From a checkpoint of a small image flow-matching model: arch unet, 194171 training examples.
Rows from block 5 of a small image flow-matching model, named by matrix and row number. Rows with one number belong to one channel. Each number is 128 + 24 x the weight over its row's rms, rounded and kept within 0 to 255. All counts start at 0. Numbers have three digits each.
After each channel's rows are labels from the 100 images, of 14976 (inputs lightly noised), where the channel reaches its highest value: "colour at peak" is the nearest of a few named colours to the mean colour under the peak. Only what is clearly more common there than usual is listed. The data: microscope photos of single blood and bone marrow cells.
# convs0: first 3x3 conv (model.mid.0.convs.0.weight, 192x192x3x3, each kernel summed), inputs 64-127
# convs1: second 3x3 conv (model.mid.0.convs.1.weight, 192x192x3x3, transposed, each kernel summed), outputs 64-127

convs0.70:116135201117188119121131113126135134177123098121121213155107141169112126119121122089120157119120135202123112131115132174103128100097136128134148209116173147140129126112127094107129149114163180
convs1.70:129157166155194148155149144125132159085136150139138091174162154096116106160139150184138126133151131065129154122123148126149168155148128137149121100149086114124150120155142142147125089130109098
colour at peak: grey

convs0.5:154145134120117126154150143150135168097153130161164105125145122144157106131152134141156148147159136122124172180139160155182140170126175178130157077146131110107154061130140091123185129181127139
convs1.5:105123133146127130085090133120133155136142143129124160103116125142161170100096124134138123110107096158162082102098134127099106099108115088108128121104137148120123128164089119137094125076109128
colour at peak: purple

convs0.76:134134133150137135132127135159149116166152102129131163140114189135094086162121126144149224163126130137138132139158156131116156153097127137128145168140171145108139101143150069070144141134133150
convs1.76:143139121091093112128145081134098111132140079103099130117095127120127172147100113144139135137081140096111127098151140145144115132147102114129082130129077128109124170166128153178112144103127113
colour at peak: pink

convs0.30:144122145127136132156117110165178106198164165131132169124102142101106140119140122136161140171120109151133152131178122150122131123133126131117136178152176106165139150138121106132135162143162171
convs1.30:108111109079091128128092137129086118114143137118114085125111097096165189149132147139147085130129116101132121117138113130142149128189109115088126127136059126152094132130108169150129091102111117
colour at peak: black; blue

convs0.171:112153124123145142138175152145146142056141149119112144093145133153157121127127139087139097141156113104097119132147134117120139105102103142118149048102117123078162137135121130145151115135096126
convs1.171:071122181113100108123074146110111102158124136109116074162089151057109151137125123152130171117141134175124108103105099119163111163169118096126121120122147120106141109125122116115106106130139115
colour at peak: purple

convs0.158:164161141110132139151180139137147141124146138125128091128170112135148116138161176123151126135183140106125153181131144144156145135145126177152155105153131096080137095127153123114181144165133137
convs1.158:070144141147125122080091126123128128105135124146141166145118150142133147122099138145133147111132095134113091086101110109111098115086122077136118114091129136102135111145132087136094097077117118
colour at peak: grey

convs0.138:129114161135149095128126139154136153171144147158157166162143111159204161137153130146143150145127140134158125144140145140135117160143157146125178203142150143179127130152126127125153185147169189
convs1.138:112115084080099119150114121134144122088132107126127123125099106147127155146125143169127100138104142136141131103138148166157136111138138109136092068123111132134099129121121152176117096104102063
colour at peak: grey

convs0.136:140107165134116115131124157157140158167144120139143079140135121161188132119148113159143180138127143145150130150124154134137152148125157154089178182159142130111140101114122113103155172149131173
convs1.136:123115118100119105129120162139113147109133146111108159117114129109127157135138127184133095132122136123124116086143136122171131163116113112138086124114071170124124164170087134199118091089149069
colour at peak: pink

convs0.134:150137175138132121137139152151134160160135141154158137142152090184202175133140124149135137126130156143170125157118163151154124139150155150105183195146150129155128107138105116119155180146152169
convs1.134:096096070106134097123072125115113105093134144134134138107100110102127156133140148159128114127115122131125116110126113130139144132167125109117108087143086151147108149133101147182115089107122063
colour at peak: black; blue

convs0.154:158162118118128147140177138138143142102144137124126087131175124135150107148156161128151126134181139084121155171136145153160140142150123164148142082147108100075153084134156115108171131157123124
convs1.154:066140147144125111080085129130133126106140117137133169138116143151136145124102143142137146120129100133106095085110108095104097112074117084132117120097133133095129106133125090130099097081119115
colour at peak: grey

convs0.53:094146151138162133103139126144133154169131143129127208143124170164131129096116104075125158136135120138124109140143128143095153108119129135151164209104164112107147128150157109110141155116152183
convs1.53:131151194126192098135126135120091116076127107120121101181150117116142153181152160198126141130114177139114162115130128148159115151142152140135131106140083154128135120171145125129100107119105064
colour at peak: grey

convs0.97:151145132139085130167132150160140143144154153156159114129120142127119119129138097128156172151129140130130164168145164155153159154141166171122167145158151108150141127129130108129178151164141151
convs1.97:111114115137130138081092136120117147138134118126124143104123134153157171119117133145133128109112104161149099107103125128136101132130131086109124113104122167133133139169093131150094143085108110
colour at peak: purple

convs0.33:102141162130150151135133138160155149194162145102097177109123161121119118144133147147159203169143110147121142113177130150118150126103117130140123176135168142128150143133150111107141142134179186
convs1.33:128101117074092093124101134131099119123150100110111111088118124124173168103107114173156138135116126096100105131137126143123133145139115109110134125108089116103127124159086124148117134105104128
colour at peak: purple

convs0.131:141120151159105131153099137129134118176122120149151163152115137134124111110120070099123153135125121135103129143126142165140141157087155146150148117115138113092136061100141062124134128143138172
convs1.131:152124089139151160100140134125157109134130124131126089087109121110092163170140129145134064136121119122124123100151138087103100126162100130123092116124073166142112157156123204179117125116102093
colour at peak: pink

convs0.160:165136132104115128145159156132106140101127145140138107143165100164167150152173163151132120111172142118146122165116170147168145158159133148146168090141088088091139120137171147138160149143112100
convs1.160:098136138145113130082064131132146121109148125127123154147129128150140163125105132137144149136121092132122109101135108103098097099098100092126108101108137117109144120129127098153100103100129114
colour at peak: grey

convs0.162:176141136116142145138158137134133147101127142152153112142174100161151135164153177159134135125172134096162136163141170123165136160163130157137158092151107095080137103131162150128159145147120101
convs1.162:105141109145114136090075134123160121116138103121117178146115152189140161132103137126131146136120112125115111103136114103100105108083089081116094092079122134095128128152134103157093111086118108
colour at peak: grey

convs0.166:163165119114127142145182136129131131103137121125127084141170117140153130147151162120143113123174145087121156182124151148155146144152114176152152078143103078066139097133148127113175140152117113
convs1.166:068140137149121127084088138128135135096143117137133164147130151151134145129099127138141151118131106135115088085110107106107101122091114079142116112097131127100132120150138098132093094080121115
colour at peak: grey

convs0.109:165127144138088132155115119163150128169157161148154127140102138122108114126138084113157161162106140131129166156165144150145145142152167156109148148175158102155138132130110121138155161159154160
convs1.109:121122108136127129099098134111113131142134109124119144086112143144144166111124140137133129114111107170152104110110131127145098134137134094090099086101104157155117141152083142140090137088115100
colour at peak: purple; blue

convs0.151:150143163131155146154175151155127160091140142126131114120151109151159119135165193124147152133184153103150130144133151146172124154159130161128162093114121112092146109141147141110169138151127106
convs1.151:091096141136099118100074151103135117156130106123120147124109147144140173112109124133128144119122103165113105090102095110116112110078122074118115102117125146098137099097102090144074102096117104
colour at peak: purple

convs0.45:141127121138113137152111104167162093219165187131128181140109140103110150132135131120158142173119108139129139117182106133118130106128123117125123199145179111164143148156142103146129159145172183
convs1.45:118150117098103128131121142116109107095133126114111089106090096117137175122133149161136087124106117101138116141130133134149128147163119141117129103139046119166094153112102181147123105110110108
colour at peak: black; blue

convs0.38:131135132125150138138132105162166119173174171130125151118110122094126126143138157141171155175135155160139143114183118143118141105147133125150121174157154113164124145122142120140128147125156166
convs1.38:099133119089084121095105136137120127092145089110108121110086085123155157129118105143150097135118124120129147099147139154144092124131102096094113095092069113127140137135113131136116128104121079
colour at peak: purple; blue

convs0.11:146132100126123146119148137126138132077139127113108167151147126178176174121131107146139117130127148093133119152121145167103126111150107137111155081130127076127139176157147159150135157130104124
convs1.11:094154184142164137132122124136117118125137125142141063152144138070091133157141141140139155111124137118113133126103105074140125128160125114168140128101105129152127138087145142143134097130111090
colour at peak: black; blue

convs0.86:113132148127155151113134138166175145146152172136135160097139131162104079144121117089147143158135121134136143130153164143097131124112106158152158149157179134083136118103138112084161144140147172
convs1.86:141121124114106113117130139141121125164166150112109108134112126081165199152152176155170125134117135095168112130126122105127151134153101103131124121103074151117146140176125160163114127099118085
colour at peak: pink

convs0.114:156145133144086139161131137160151141159155146151153122131120147127105113126136092122158175157124138132120176162149155153141155141137164165127160152162154104150145135129136108126170156166155165
convs1.114:112114115140132130091095135114111142138134113129125141102116132153156165117116130139132125109104109167149096103104124128143107140133136089104112105104112163144123143167088137147093132087108109
colour at peak: purple

convs0.129:123145130116164154128140112142152129153150132160157144137122106098147084126131130126149152149129126141136126134156106160121118126094144144111128158132192117141109103108151099086141125145154210
convs1.129:155122128129121107133124148143141120086137112118119146077142105155137166086159106116140111139129130113154120127146156052139121143130111129135111092110042159094137133157116135141130088131123049
colour at peak: pink

convs0.79:129106101130113156122120123158169106046167148150150144121131126139161114132152053120162106157095155116125164139161114138117143124147139158093137100152105167111118144121130137068151125151090116
convs1.79:127121098097122151120101126153113092140152127120118108096108121105149178145131158122154122132126153116114101101140150105113137106120104097112109161080111131120131146113121141182132101082142099
colour at peak: black; blue

convs0.161:180130125109149141146155119140124120089135110142147071128147109125128117141168158126140134129161171131146159173150151131180155166167137169151158102158130093067138062107149137104158148159129104
convs1.161:084156107156115132093087127113137141117135115134128175125123157157134143138088130124132129123131092126115098107123118106103094109095110078116093103096114136121154127172114112141079094077115123
colour at peak: white

convs0.20:150145094131111144134167157142142166047148141116115155122157129174186133129138115147149144137149133069132133155123165174130120139139119156115170050127099082110138160162154147130154140144105114
convs1.20:067139183113139115108094144139114125147147145124123084162113137074092175155130149159149174116145160132116111106111104096146106137147097100161146138108115129120128141105153135161123097105111095
colour at peak: purple

convs0.91:090145118102063128129143151172112187105167158141141136119152103129143149163128166113173158137166142131132132128142134145158122144174136143152147126144129117109158121159150140114155154140134107
convs1.91:148095139104126088108071111119138096162147144105108140131097129130125142088126074119147155118105116125131089100099112136111137132131110099124114136095108119120072135108145124150105099137138131
colour at peak: purple

convs0.117:173104097112087121147111132140136141166137143168175123176163116141146158133163108147138116139135095120140162164147130133148145142160168147130156133169135114149141124156144145167143181152150149
convs1.117:099116076097083097120084098142143107100127124140136203135105135181152150142122105151122095117092133129124107093124137131131121122107128111126117119081161151132110128151086139169106109097114125
colour at peak: blue

convs0.112:151089099110090106150131150164128145146150170164171132131168108141187153136146137146150101147141130102151148152154141146167128157171178159113161128151109117152135122139133171157154156160158108
convs1.112:104107105092113097086074106138147123121149131129125164114095149171143177122113137175149112120114109143116101095127131121128127091108104099111129119104142142119118116136074125164124114074101112
colour at peak: black; blue

convs0.157:159158122109128138145179140136145139109144134123125098131168115140152117143160163125150126134176143091117152177130146152156149131146118177142147089150120086071144091134147121115179139159126129
convs1.157:073139145148134115081090135127131125103138118140135167142126146146136149123098139139136150114127095132114094087105107103105099120083114080140119114086120137094129110143131092131096101081120118
colour at peak: grey

convs0.120:102131192118154107128132139156122120137138153145147146132120139147173157108133129106136130131133140129133109151131157176128107144123151150157190206128182118113146117164151094116153195130159189
convs1.120:123113101096123092113129138122108128071134124129135105132111101137116144137122126131140117119121135157141112110124124083165166144160126097128119076118053133122109145130128169154111065114105077
colour at peak: grey

convs0.128:113137149150148149123132125150152164175149133142144135121137170123156106138143101155148192145140169114151132118147121156148135167145136131110161176133182122131143127159144134119146163145147191
convs1.128:132118130071107096160097157138113154135128092103105141112100093117129164105093124128127125144104146128151122113156151119167133182109124120144084097103061141129089142130109096158105135082124085
colour at peak: pink

convs0.73:128138120139151146143133127157166130132160161154155183089131120137144124134108123094157132168123122104132137134172128132101134118114118152109140145129189115066127104127163096069157147138124175
convs1.73:144123160102108115118126117119106099121148099115112095130097126124133186129161136162155108116130137132154094119122108120155143135161128096130119097120061104141115149187127172157108095090117058
colour at peak: white

convs0.180:139129172133151148139139123161167128104159143105104182114107097160148141093124096092156121162118145120118145138160124163096130094146102150102147122125170091126129153150090125120149151134130147
convs1.180:101147174137157143143142142097100126142123140129128033137121136046085119124138139124129153111159123137149130143111131117164140159173135111119130099146108111161134151114098174111098114137137103
colour at peak: white

convs0.127:098098139105132121136117123153130131176149129139144129100104111123171102124113100137146162146126152173136125135151121157136156126117165138094153210157155127176125113125133106110143169149165211
convs1.127:127115122110120111107116138128131129056128114137140154101110102148120160140151174158132105134115151118131087115141157088132130145125120125119104086121075164130111156155120159182119090107108086
colour at peak: pink

convs0.95:148147149133122127157155134105136145137129095088094136098125132124147074115125150102130148113167136111153111138078154136124100148087089135123139072114116101096142131134127124078140085124114132
convs1.95:106134132142157071114104142123156122162134144122120122147118170113104174129137158159136171115119153124141115120074122139130105161131114100183144140156149126091071124076143142135107116125129170
colour at peak: purple

convs0.7:152147114143077137144144144159157125109146141164164093122119136145126126151137138150150195153128159131123168140152141131163139187144150160142152129130132120137138127114135133147159131165130128
convs1.7:120130142180112117086092160090125154156114095115111134083126143159132165114118088111108101118105110173147098100110133113148093140105140090111096070145105149118127132151078134144068110108108124
colour at peak: pink

convs0.87:115125124144151149122119103168118142190154125138132141174125179096092101127129093146150172149130146118142126126153120129098130130093121124150155205133177147121158127144156117097144161134164181
convs1.87:133089101076073060129108137121117096125122101118115146092134116150151134118100138164119120139087127105101136121144133168144126153155143121129107101123097112111085114169105138172099120112113096
colour at peak: purple

convs0.81:135132141125137151119141119157165118140148145130129177116134096148129127114124111084143128157099110102110143133160119118089144112118124151108138179147180114135099161097135094080150144133137197
convs1.81:126125146117136134137146155138106118113151125109109101133125140109116165121133148157161121135141137106144103119141156112140135130175110109141123120083055103132143172169126191175122089105104045
colour at peak: black

convs0.35:084124091149124098124108129162103113177138143118124155152112137126126153117092149083135136140120147115145109110144116097133128156152109122153141233119169138147140115134104138157124134115158169
convs1.35:153131081102108139157082117157170111124146116131147141142118073119103146141095143126146108150095142100154150162132125121121113122128108165086101138113098102136119132144148132123133160169131132
colour at peak: purple

convs0.67:111158127132204158114145108126128142171117121133129237163157122183113116135140081144113122114121126147106126112113095183112115092107154120120130204102172155133143154124101096102131129125143194
convs1.67:146151162127156144145117107147120136086146137121121082159149152084114101149148144155150108135133130091119144125123152084127167148145122154162121118162102122113158126149154129174142088148100105
colour at peak: purple

convs0.101:149116111114117147134148153151123148114148154132137151154149122170181173125145106166150120131132139086130132164129145170148127144175151149110178119144124088135164152182135168159154181150127129
convs1.101:095137150087132081114093109144118102120149131132130106147116131103122170145117140159149126112101133111122122120108129107138117134148115119156152145087107127141089127093126133164141088085115096
colour at peak: blue; black

convs0.152:152157152108137137148176145143137142117145148122126094126166111137146125141161174123150126133180144103116142171131149145161144133147123174146154105152126092078149098134149128117180146151132131
convs1.152:066136154137123118075093127126131117109140119144139163138112141137140146126098145144138156112128096137117095088102106111110094116092117081135122117095126139105127106137137089131097099081124113
colour at peak: grey

convs0.139:105124143113158149134144124153154134143148123148150127127136161108147106158134155126148184158159115115168136112167135135117139153132144138100149152147163121129153135186157112109140157138147173
convs1.139:132107128082088161140119142128147165086142117118118120155115094161144186125127094143144139141126109131145123100142141095111123131105098086149090079089086097102117152124150115179098097106147078
colour at peak: pink

convs0.175:122145137117110128162143120123118137086125129138143077130112136125103094123127110096131126108147149124113154153095167137135124145116140173150152065121112095076141068118107080076170111151115112
convs1.175:105130115144133152100104136129136156129149124122124136113149141141160152137105151133147148113137101173134074100092123128111114132116110073119145139102137158099140135156114132129103143086124138
colour at peak: purple; blue

convs0.135:113095097087102113117093101128128095122130126101099110106102126086089101111114109094129113137102111112098128108146102101101128117106096113132093098116116103086109083091120110090112100119119114
convs1.135:105117118069106071149148127163136140111159122113112104123126119138128140168114161146163120161147151115145113097188127125137130146136095100133098131113094133104130150160128172167127098073130082
colour at peak: grey

convs0.1:159109164136107095162116139168151124133165161153157130129110115165198174121148157147167137151130158130148141152139144136158131187147149166091176144133132124148141120135108144148161168142133148
convs1.1:079093127122099129113118142072114124121106122137137083101114115113130172105125136136103119115130143131135108108118100123150138144153136084091102073124103130135102134124100152168068098115123079
colour at peak: blue; black

convs0.69:121128157138118085153138125132088125167123140137131135147108152146193128099129144136120119116147154163103088114099136156123142111097135129158154166092106159131140123112119108120135122098160154
convs1.69:117114134137146126119127147117143158133124090123122128086180139153142156139156132163124107118138132141112152122114109184119134094160132106105107094167128118094165114117109152127118149136094088
colour at peak: purple

convs0.46:118146144143131146130133133166157122197165135112105181122111131120113140141114130124162190178140107151131135129188138141109141110109116130110132178126161133124134146113149103137138155132173189
convs1.46:136116103087113122129112141134135102126149111121117093086111148131141165104114112154154112134111149114124135111139119118160128132144113131115097092138063109133140137180099162146122108126111104
colour at peak: purple