config.toml
model = "image flow-matching model"
dataset = "microscope photos of single blood and bone marrow cells"
train_examples = 194171
image_size = 32
horizontal_flip = true
conditioning = "none"
arch = "unet"
objective = "flow_matching"
cond_dim = 128
logit_normal_time = true
norm = "groupnorm"
hidden_act = "leaky_relu"
weight_standardization = false
widths = [64, 128, 192]
blocks_per_level = 2
scale_shift_norm = false
attention = true
upsampling = "pixel_shuffle"
init = "kaiming_normal"
residual_init = "scaled_by_depth"
optimizer = "adamw"
learning_rate = 0.003
beta1 = 0.9
beta2 = 0.99
eps = 1e-10
max_steps = 6300
batch_size = 96
epochs = 3.1
lr_schedule = "cosine"
final_lr_fraction = 0.01
warmup_steps = 180
weight_decay = 0.4
Rows from block 2, named by matrix and row number. Rows with one number belong to one channel. Each number is 500 + 50 x the weight over the matrix's rms, rounded and kept within 0 to 999. All counts start at 0. Numbers have three digits each.
# convs0: first 3x3 conv (model.enc.1.0.convs.0.weight, 128x128x3x3), inputs 105-119, a 3x3 kernel for each
# convs1: second 3x3 conv (model.enc.1.0.convs.1.weight, 128x128x3x3, transposed), outputs 105-119, a 3x3 kernel for each
convs0.95:509515501501490500443456462470513516452524545475491542599539523615586558609623596607570546584555555549545541521518485522483499502497478520502477494486483461492508508500488518493460548530485470488451483492504437509486491490496504491485550536524525490455532501466559551521504523437476507445512491466485462490439455468474497487517513528532510505557544523490496475478488484470492495522507458490481436484486450
convs0.96:498490383513469315502406329488481469508481532497439493460457502406462514447513536356463541405494571455516578471489485486442413487479471490506507531566565439477530451491528448473527496504532503415506514431508497422553348397515332425550444518555459414517405431527460468529487489532543505445506439460433524497492504465524502425419473561409502593491559596527521527537534520517509481514559551520551549549556559
convs0.97:528515522517485514509519493518553428592528479565564555375483470452529454486499443534553587508531562526545539513504491491539468501489489523553510493532522574556552528511478534487496516465485551550550522571574540574608519510491506484485513485470477487501494470510510486474493498424559475454425487470566535460577457505535561510540548504552510540526495526522537472560561462531538500533535428575485458571498454
convs0.98:526540546511525528507520509458465457512536516516561540668636632676671655717729712446474399410438384396384347468459466457442445470484459513514484554549503539546485485477446495510476518555523454467480458479484457445469383401380384394370363387362392388405411387404431413420419491537360486516409495494424483502448532568457557555424447402440460409408444404522517504521523513517536519427475495444508522468537539
convs0.99:478439497538455508568469505499450433502454397444426447531466486533470498520463519545499479598581493564603490487449512493424496516446438495463469510433501492410476508501491531537508532543539427542489479582537563615529474520496490555522503553529474519505502553540526549537521563485472576486510504519460483572411495541473465507515520464511549483511554512499505529502492518510493496558523514499489505490474503
convs0.100:485492509489510523516533551493537496520547529465484525461466444488483430510495441636661592638666578561572516428435449460484493485502528498507493528544521501511528531533530535510510522489482570551437575562478508495465564542550542509505549517494506493519510453471512438430481479468515504463579538490508562479538526481512470484565567578578561566581562561483483477497504497517519518462505463533544480539532513
convs0.101:393429446480489472487464436453453429504499508514519552443385468422393482477490507505461451577504551566557525458519491479480447495481423453460424527504477491520527444420438464471535514527548419415436518487487480451433428444441451489506474521520518452515472511523499553521485480457453474450522521474381427467513505521528501530502498493484500544471505530414440457468477500497505514450462458465466454499515514
convs0.102:466414444487461470471459440478501489493484469505521528495467426472432441482453458550557552411546492457484475511511486478503433476490457457465448478534466437509535520510473454492469465472465508545576462572538428480484486486479427454479438455480470431456456438464544473470466492488405474422481467446433437464440503470454520502552547530494531529462479500491501435479506459498504457469476467446488423465507481
convs0.103:592562511548541482544514454541488479413435521529547546484415415484394392498419430455461495451505516460466418567596579524542578519540550483497509494532484461481455511506495472475457485450440451461464480444497447426469485483486468461445487459430435442463423415405486438461397528516468379536418369466471481500519516510528538562552536527534528509520501488506492458475471449456448445486445518487491470486475464
convs0.104:614604587615528524612554550402481439499552449405396423436452412489511469416426344449471453428500476467480495524432533453537500445509481438419441411571452393423408556542471545599512479517487488504562495521508486514435485483468497549495435481445459410457481481445446463409420451641528499447646566439561593469586536437524486500480488429533588514477525489480457472456465403426450424356425492522591376455530411
convs0.105:506504524519519531549538568519510492517513527510547535431424417463457469476484496621606543577593571561550517554528539572589569590606626513498494476491527484491500487499492487501515514492495587481440521477485496545523491480479509486474546522492482483466482455454504499481494471490583514454604568587571547551560535591542547567530552554542539564555537559493502489505521519523533541527520532558536565566555569
convs0.106:457461459456449440472460460497493473484493475485474487421481494467464485444442463540551456578572431560491428497484475503488432503485470467467460475480453495482488535522498535519462532491482487502520566546553568577551523498493541505469521494455490497515557530507557509455481510541509486493471480543503548488519517513522546562532531514528525500534518499561545530584552537581556553451486482483487492488483534
convs0.107:489509502478514499493500503492491529502459490527527507623588513636556477639496443623621523624561449564506469441475493507465499589530518529499488522493472507528514526517480493449428495444417515589585496581549500544598531536517527502474522480450624559551597554564589546567542512555526525514498524495504524530560513498508449483586569538564532500567519468484474485480466454532502449554544519539534490570499463
convs0.108:512475426509476449528494444467470522511503466475544494478547565470531531445531511532524424534503486460471439526450441556463478568519507491450460447419499505493482541552428543559413493495401441587496548601473595546452526561436523548415480489390485569555513581531467540483465436460512555467557568455477459418471464405462503385548565441545562447530544461483473463503508484475481468487499452503534467484516468
convs0.109:493533478466541428460511483487431539468460527496465426545510501502548527535543527503394404470440402505331357507441394512516461531485378520464505510448510570436419511489503516524527533474480471439410484400444425399475534464482531416474546445478586547511556489491510500531475323436399446443572559496522583469479504481494353473522471496509509552540495541497445426485428421507399385496400378434540430455379403
convs0.110:307333368385426437439504486522544508496485472458494467608602580550525471475414432574625594555540510446426458458452447481450458461487484551564521522516498484500485545553535493452425367324353490578524540622547508485432565560518511495452398326328587626572570584485482445430548568567613522465517486438540519464518487471482509404615601574566528496466392401468490491498514502457463470558533521564506463482470450
convs0.111:529512517514518493564534525474529515508403502565582558496493537493446496528495536438566503461617550444498446479443444473495455477441457465505535468505482544462503431453471412442462434440451485465505497496475570423436473476493472488467471443446516524546515533514509463510525496608532372574560468470473472489518445567473534516508516543502534549524531543462483501455466474464452473487499545539509538527507511
convs0.112:506500467514488469495494505422514443442392456499592546488491472500535496508508492484476433566566500549561536464439430492448431544469421473494523488413467543523510499489473522484466512490482508460425467439429523447523519531500546556515550548515439483437520557467491530485465487506650580529629375480617532459463450558480576622476469452521538492527523493439472440454447397469441457501583502468482488532488551
convs0.113:512514465522520483527535485494495497505469484479483456424470465479502489517514523576544547577561569584551504522468474508531501549561528510526514488514548477472517517501510559511537578519519505477515512483491505461427505498507534505508536514493402397429430426441458453450502479426514452427538485433538535518559506477544468414538524531558522533553524509530510503572566542590596565541508470539532493545502457
convs0.114:511507515532517520513535515369468424443469464516534531524529524522580500539538495428502453391432485420454460520481499535503519500465494516490533515534515582535511451469466470459475494469470488453452526457525458476490443433425434413437433417426447448461502496473493494478427504546520537506431478511402472453475494514418484502421442433454470462431445446402460452437495451407446427431493501456536455465468502
convs0.115:488482481501477470493484477470462509485533539464468520544496507510448466492404424449500500504554531472552571537529528523533512528516516512499493481453481486466494480520533482514534482522527487548502514547466522544542453502510458518535477525523485473468466489491452459462517536524484548485472584514465502541496525536553484522505558562512546545521556541523509514541545536534537538535520552516532560526528551
convs0.116:545550508513459486516485465433483487492574536469497499418470477425479486414486475501488484498521476449442392524486502525514520536519485497504498461582441501511510519544594509554560490503492494532496499493481501536515551535570559478498541478472406453503453343420454442431608501499547460629500536530490498507519454498549520487545548558565567555548548529472508521477503499465495480503483508527498501487492495
convs0.117:568560535542523519544523528471510515491455488560573535485490500496478479525476451520492473475558489515507463547566547536523525540548548507487530541502490549496498556545543542543529549524496456461513425498461432403466507499521509497526519522517563548588566564562570576564516410426437480385550409363523555480487509533437476497537534553521551559500512507568576555552565548548548538561520456531521456540501433
convs1.95:490507533494499528508503535542532565533521552450426506490466459506475465550523500527525518527512519531523529527523509473468459474463482457431467481430454515483468449463486442437459448461480502499489475453462482439439484483491485475475493493484481502503472486494496510495518536552417476496481462494530502557482493556502483571467468481464458472452468477471451451452431433429409422568553536499508512534520524
convs1.96:546547472573517439524503457472391469525461473496483476543573595520598631543597637459429454455511515460516515562482428529480446514501480542405482529481580457524593540507501519525537513535549411491534475529572455534576443468543444509594480549607562527537573541520562533527471602508440496499453474501481520476529546410479464393543503510525513541544543556509485472519503472485507485460482471424454434428465450
convs1.97:491422422490412460486418458478488523507416448465437451538513505549470506531461530496489530488484518503506536467498406441475484458445481449456515513408479510472519488475499473443476487461506495566570553479470547417508547531519534498509524464493503528541540481493581522544594475525613487536566486507561474460654448425528481473528507490491480469490460468382374411381403382404469427404428423427430395415462418
convs1.98:548569559560568560569574555461445470505510516561576542499489486512511502499495495523524522532529525533525525578591575573602601553587579497476458557506456574531476535522530531521523535517520432409408424415422443440438465457449465464457469461463494500517493492507480484508508485529510474500499462479457492547470496545510526547485485486491489487497490487567559564578571563576578556436501602436519638458537625
convs1.99:528494493492459471525462468576646537556586525515572532478499508503509528508517500486500533499478504512478499523560479464528492458551543489442522493397512468405507410476486456480476447472458508552427491569453441540456482515472519542498494528492406423453488477484499458470495611652466574556421578565443502469468460497476448465475503511500524517487520500456476485473493481438481495392432540396402507399406499
convs1.100:466458491439444486468456500565491530528445436536482482500475442527493470524512512492455456462438439470436430492502463477495513495495523483496409475457413537498503494467458480455459505482502543517550534509526520499503554539524550520520574544539493519512516532517576600583492462503520428484536474575531439429476415416464439456479442436474444434493469473432441410430448422450449446579526436514474451530469453
convs1.101:523506496526507488534530523449426442503464507530553567434432463496509583544532613414435451480506529518538548442423427515512491484550481454433408568528523548498509480477486510502542523531564403364376497514587488483514455484513491517546517528540457504495576563552550562598495498424540540502479511497477454489454460479516523493442446457468483522493506540449442465481474507531516526402422419504512495531580598
convs1.102:558548517571554558564577545482468456542549502537596562504505476515512506506498493502492476553553531561566565515494455511515475446490487552439425576475435541519494490488491465440449471483485407397399440465455445430445489500494484495483451469485468481478534505483467495505514567576515466548452456507451452475534508590537491522488499491510514507495516511528529533504524535487525534525503519476476522444521556
convs1.103:526502500506473487519500511454447502536602551617507472513547522544517498518499508515536522532527507523527501474537509505565478523539455540573559532578589512544607521481524483422476506475500439417419451475441458470440519497516512480501508483495491477526492534612460517621471553570290454401372465495397369514304552555471530405506510504509502493488487475516493525513490500511540516443566581455579430480605507
convs1.104:580544539540501518574577555556518497463525535558490530555529519517430489508509512552519534555522527545530523623574589552480551665601651527494547516443489569483493504530510502507529503513523517444523553468487573502439459470472457464484454453465486510517466469506479474486510518507535490510555548491502465472470480559451522505514503524494479510482483511510533502507523506517479498568532466564494436547479456
convs1.105:439392430421393432461425458558530566517503478494492485552535476555546520564540539505494506485498499475480484434440417437431427463448485423476460457455427456450467489478464466457468484469493605586578579547551537510512513495489509480485537499507505469498531501525594573600523377398488455451475535520475416465452422406471437421456461470441434437462447451428425405442437415486471448493410324504447331517445403
convs1.106:511484502504478498527502510505482487542494443483464446505494489514510479502520503504499468491515477479509497450448433497446428502487455512505452484504444499529495504476502497479508517513525523504523504511534504522489498493474494499502507507514500518546515564597545573587524533494479496481572565473446457458426459438515537520492491501483482506491489491473453428476435408487439441540482460527461438540476458
convs1.107:491467495464472502501526531534526459528468448491467494639579477613548466614550512548507485546483462518472446469475436457432444446429475548463385512439386499459434508463455484431438493462485566558543534521493519521433598565502586539483552522495575577558588599559598592547567529482533453427508432364541511549524471465541498465537509474525487448511489479482455449472434430446414444549562507502486466445459466
convs1.108:560500497548494471516460455555633574530516529487441428594578498587547491536532438518522462482462419422425398514505466541469431553466388526555527569535496562513434481539537470495514469488507427508479418486470407474459517527501490513512512518500565560497530579518539600515501430541522517533504525470608534495575500536523473490467511458457490451453479436534545494540510459515465441634496469621469477565441408
convs1.109:551513441555517441550523462536583545517511587505611601555497506486506481492484532559543535537518504537515511438458524431449530496540513499513513419403377421422407453446523436425481467439515529550569477525521464495408428435428398404424410403422427421432406422434412424434570547498579575506524439563529480461542566587517605555508522556492498531485494523452465469467460492467468508627505521677489469531433507
convs1.110:478443476511522527508554539543594512484506484486508536681655534645580504559484470574563492511480454436415430404364325539487418546526472550549483488446402439433458522532489495485478442451467552546538564599548477477437613609554573547515496466452620583543580573542508526491502422391524464360390412403516540561575537438564539540572568496542520472486465466499546496507490445491461430601532461554475420421415478
convs1.111:524469497499437480525490513563520506584494442593444533594574572570511533573575568502489507501479499505504479460438442487524494545541486645561585503493514466463526540465518460368451516456481456429463425417401463467380511481501491470507517496523614562559583583604626621646481499431296319427385372513434433522417480518407451439517525519516499503501498486525442501516427464513468506561547540520438356497445428
convs1.112:467444458506495454516482483429535536508426460542533520537534574564557568577560573420413432464430449447429421538524529535480529509469484542483494436411502518485572482466523476465500520524527602601583571511556636631572483480517480459524491515555560587597555563601634631660441571628446723636475577595486520625385390495552629509454468488444461500447470498544488538544473506610543573491520550485414413566531446
convs1.113:509527494510516498495531525581540546609561554563597524466457413479479407483465428489460456489474472510507488518519508505530480494532495564461508576454485570528559499467482486465470494471477520510449506504461511541497524497493518502493544519498533499515546502503576526530570505449547501446529491500481497493526465435491467449505481471496479468509487476480441435458441434446459445593513449546526458508496489
convs1.114:539541516567530515565542505454564535504560538511539551459460466456460457451447457476493484480505486477490476499541509550569520567547505478487479485477474484486476463459492442454474465467490589584590609525553579568557457466485447449461450458470499508519497508516474498522528477523530663613557445534437441480502469437490538463456456472453455468464469480478488478509505513519507523499529488484542527493509481
convs1.115:508494517511505530526522518539630616500566624481511569464484556488487547492509570492496511513498523527528536488520487456497474444506488590569579541515597574526562496510508481490499478500512522495463469495508493515519510524522501502492513507490518500538501487544490486555385462468436356380462418354533418451469386460413418428523516528502496518496502528437466510436449490448464482478461462456391425394389421
convs1.116:457478494467449481488495466537503467509559565503544587429467465438502474385430419548545476536541469510483467497484531497465489454497524478561532457504368429487405446471454467448444489466476513519571559531551526524488516506514519467510522524502433474494459454486516517481577338497755332475490438442591464443446459496508523465520527509529530524503528506432467447461453467475453515559472462587543516444446423
convs1.117:472453470468463461527495491416497388531467503544442455528523577534535554541566591536483508506451466514461480507530502498454485445436470608541548493522553477503543527484515505459472527480512486479453461490495515496466474459443506472446472451460488480458487503510513537579528509501398394424501395445556466512502486558446545468462463477499490474493481484508488524510499541551561568495549534558474476528581457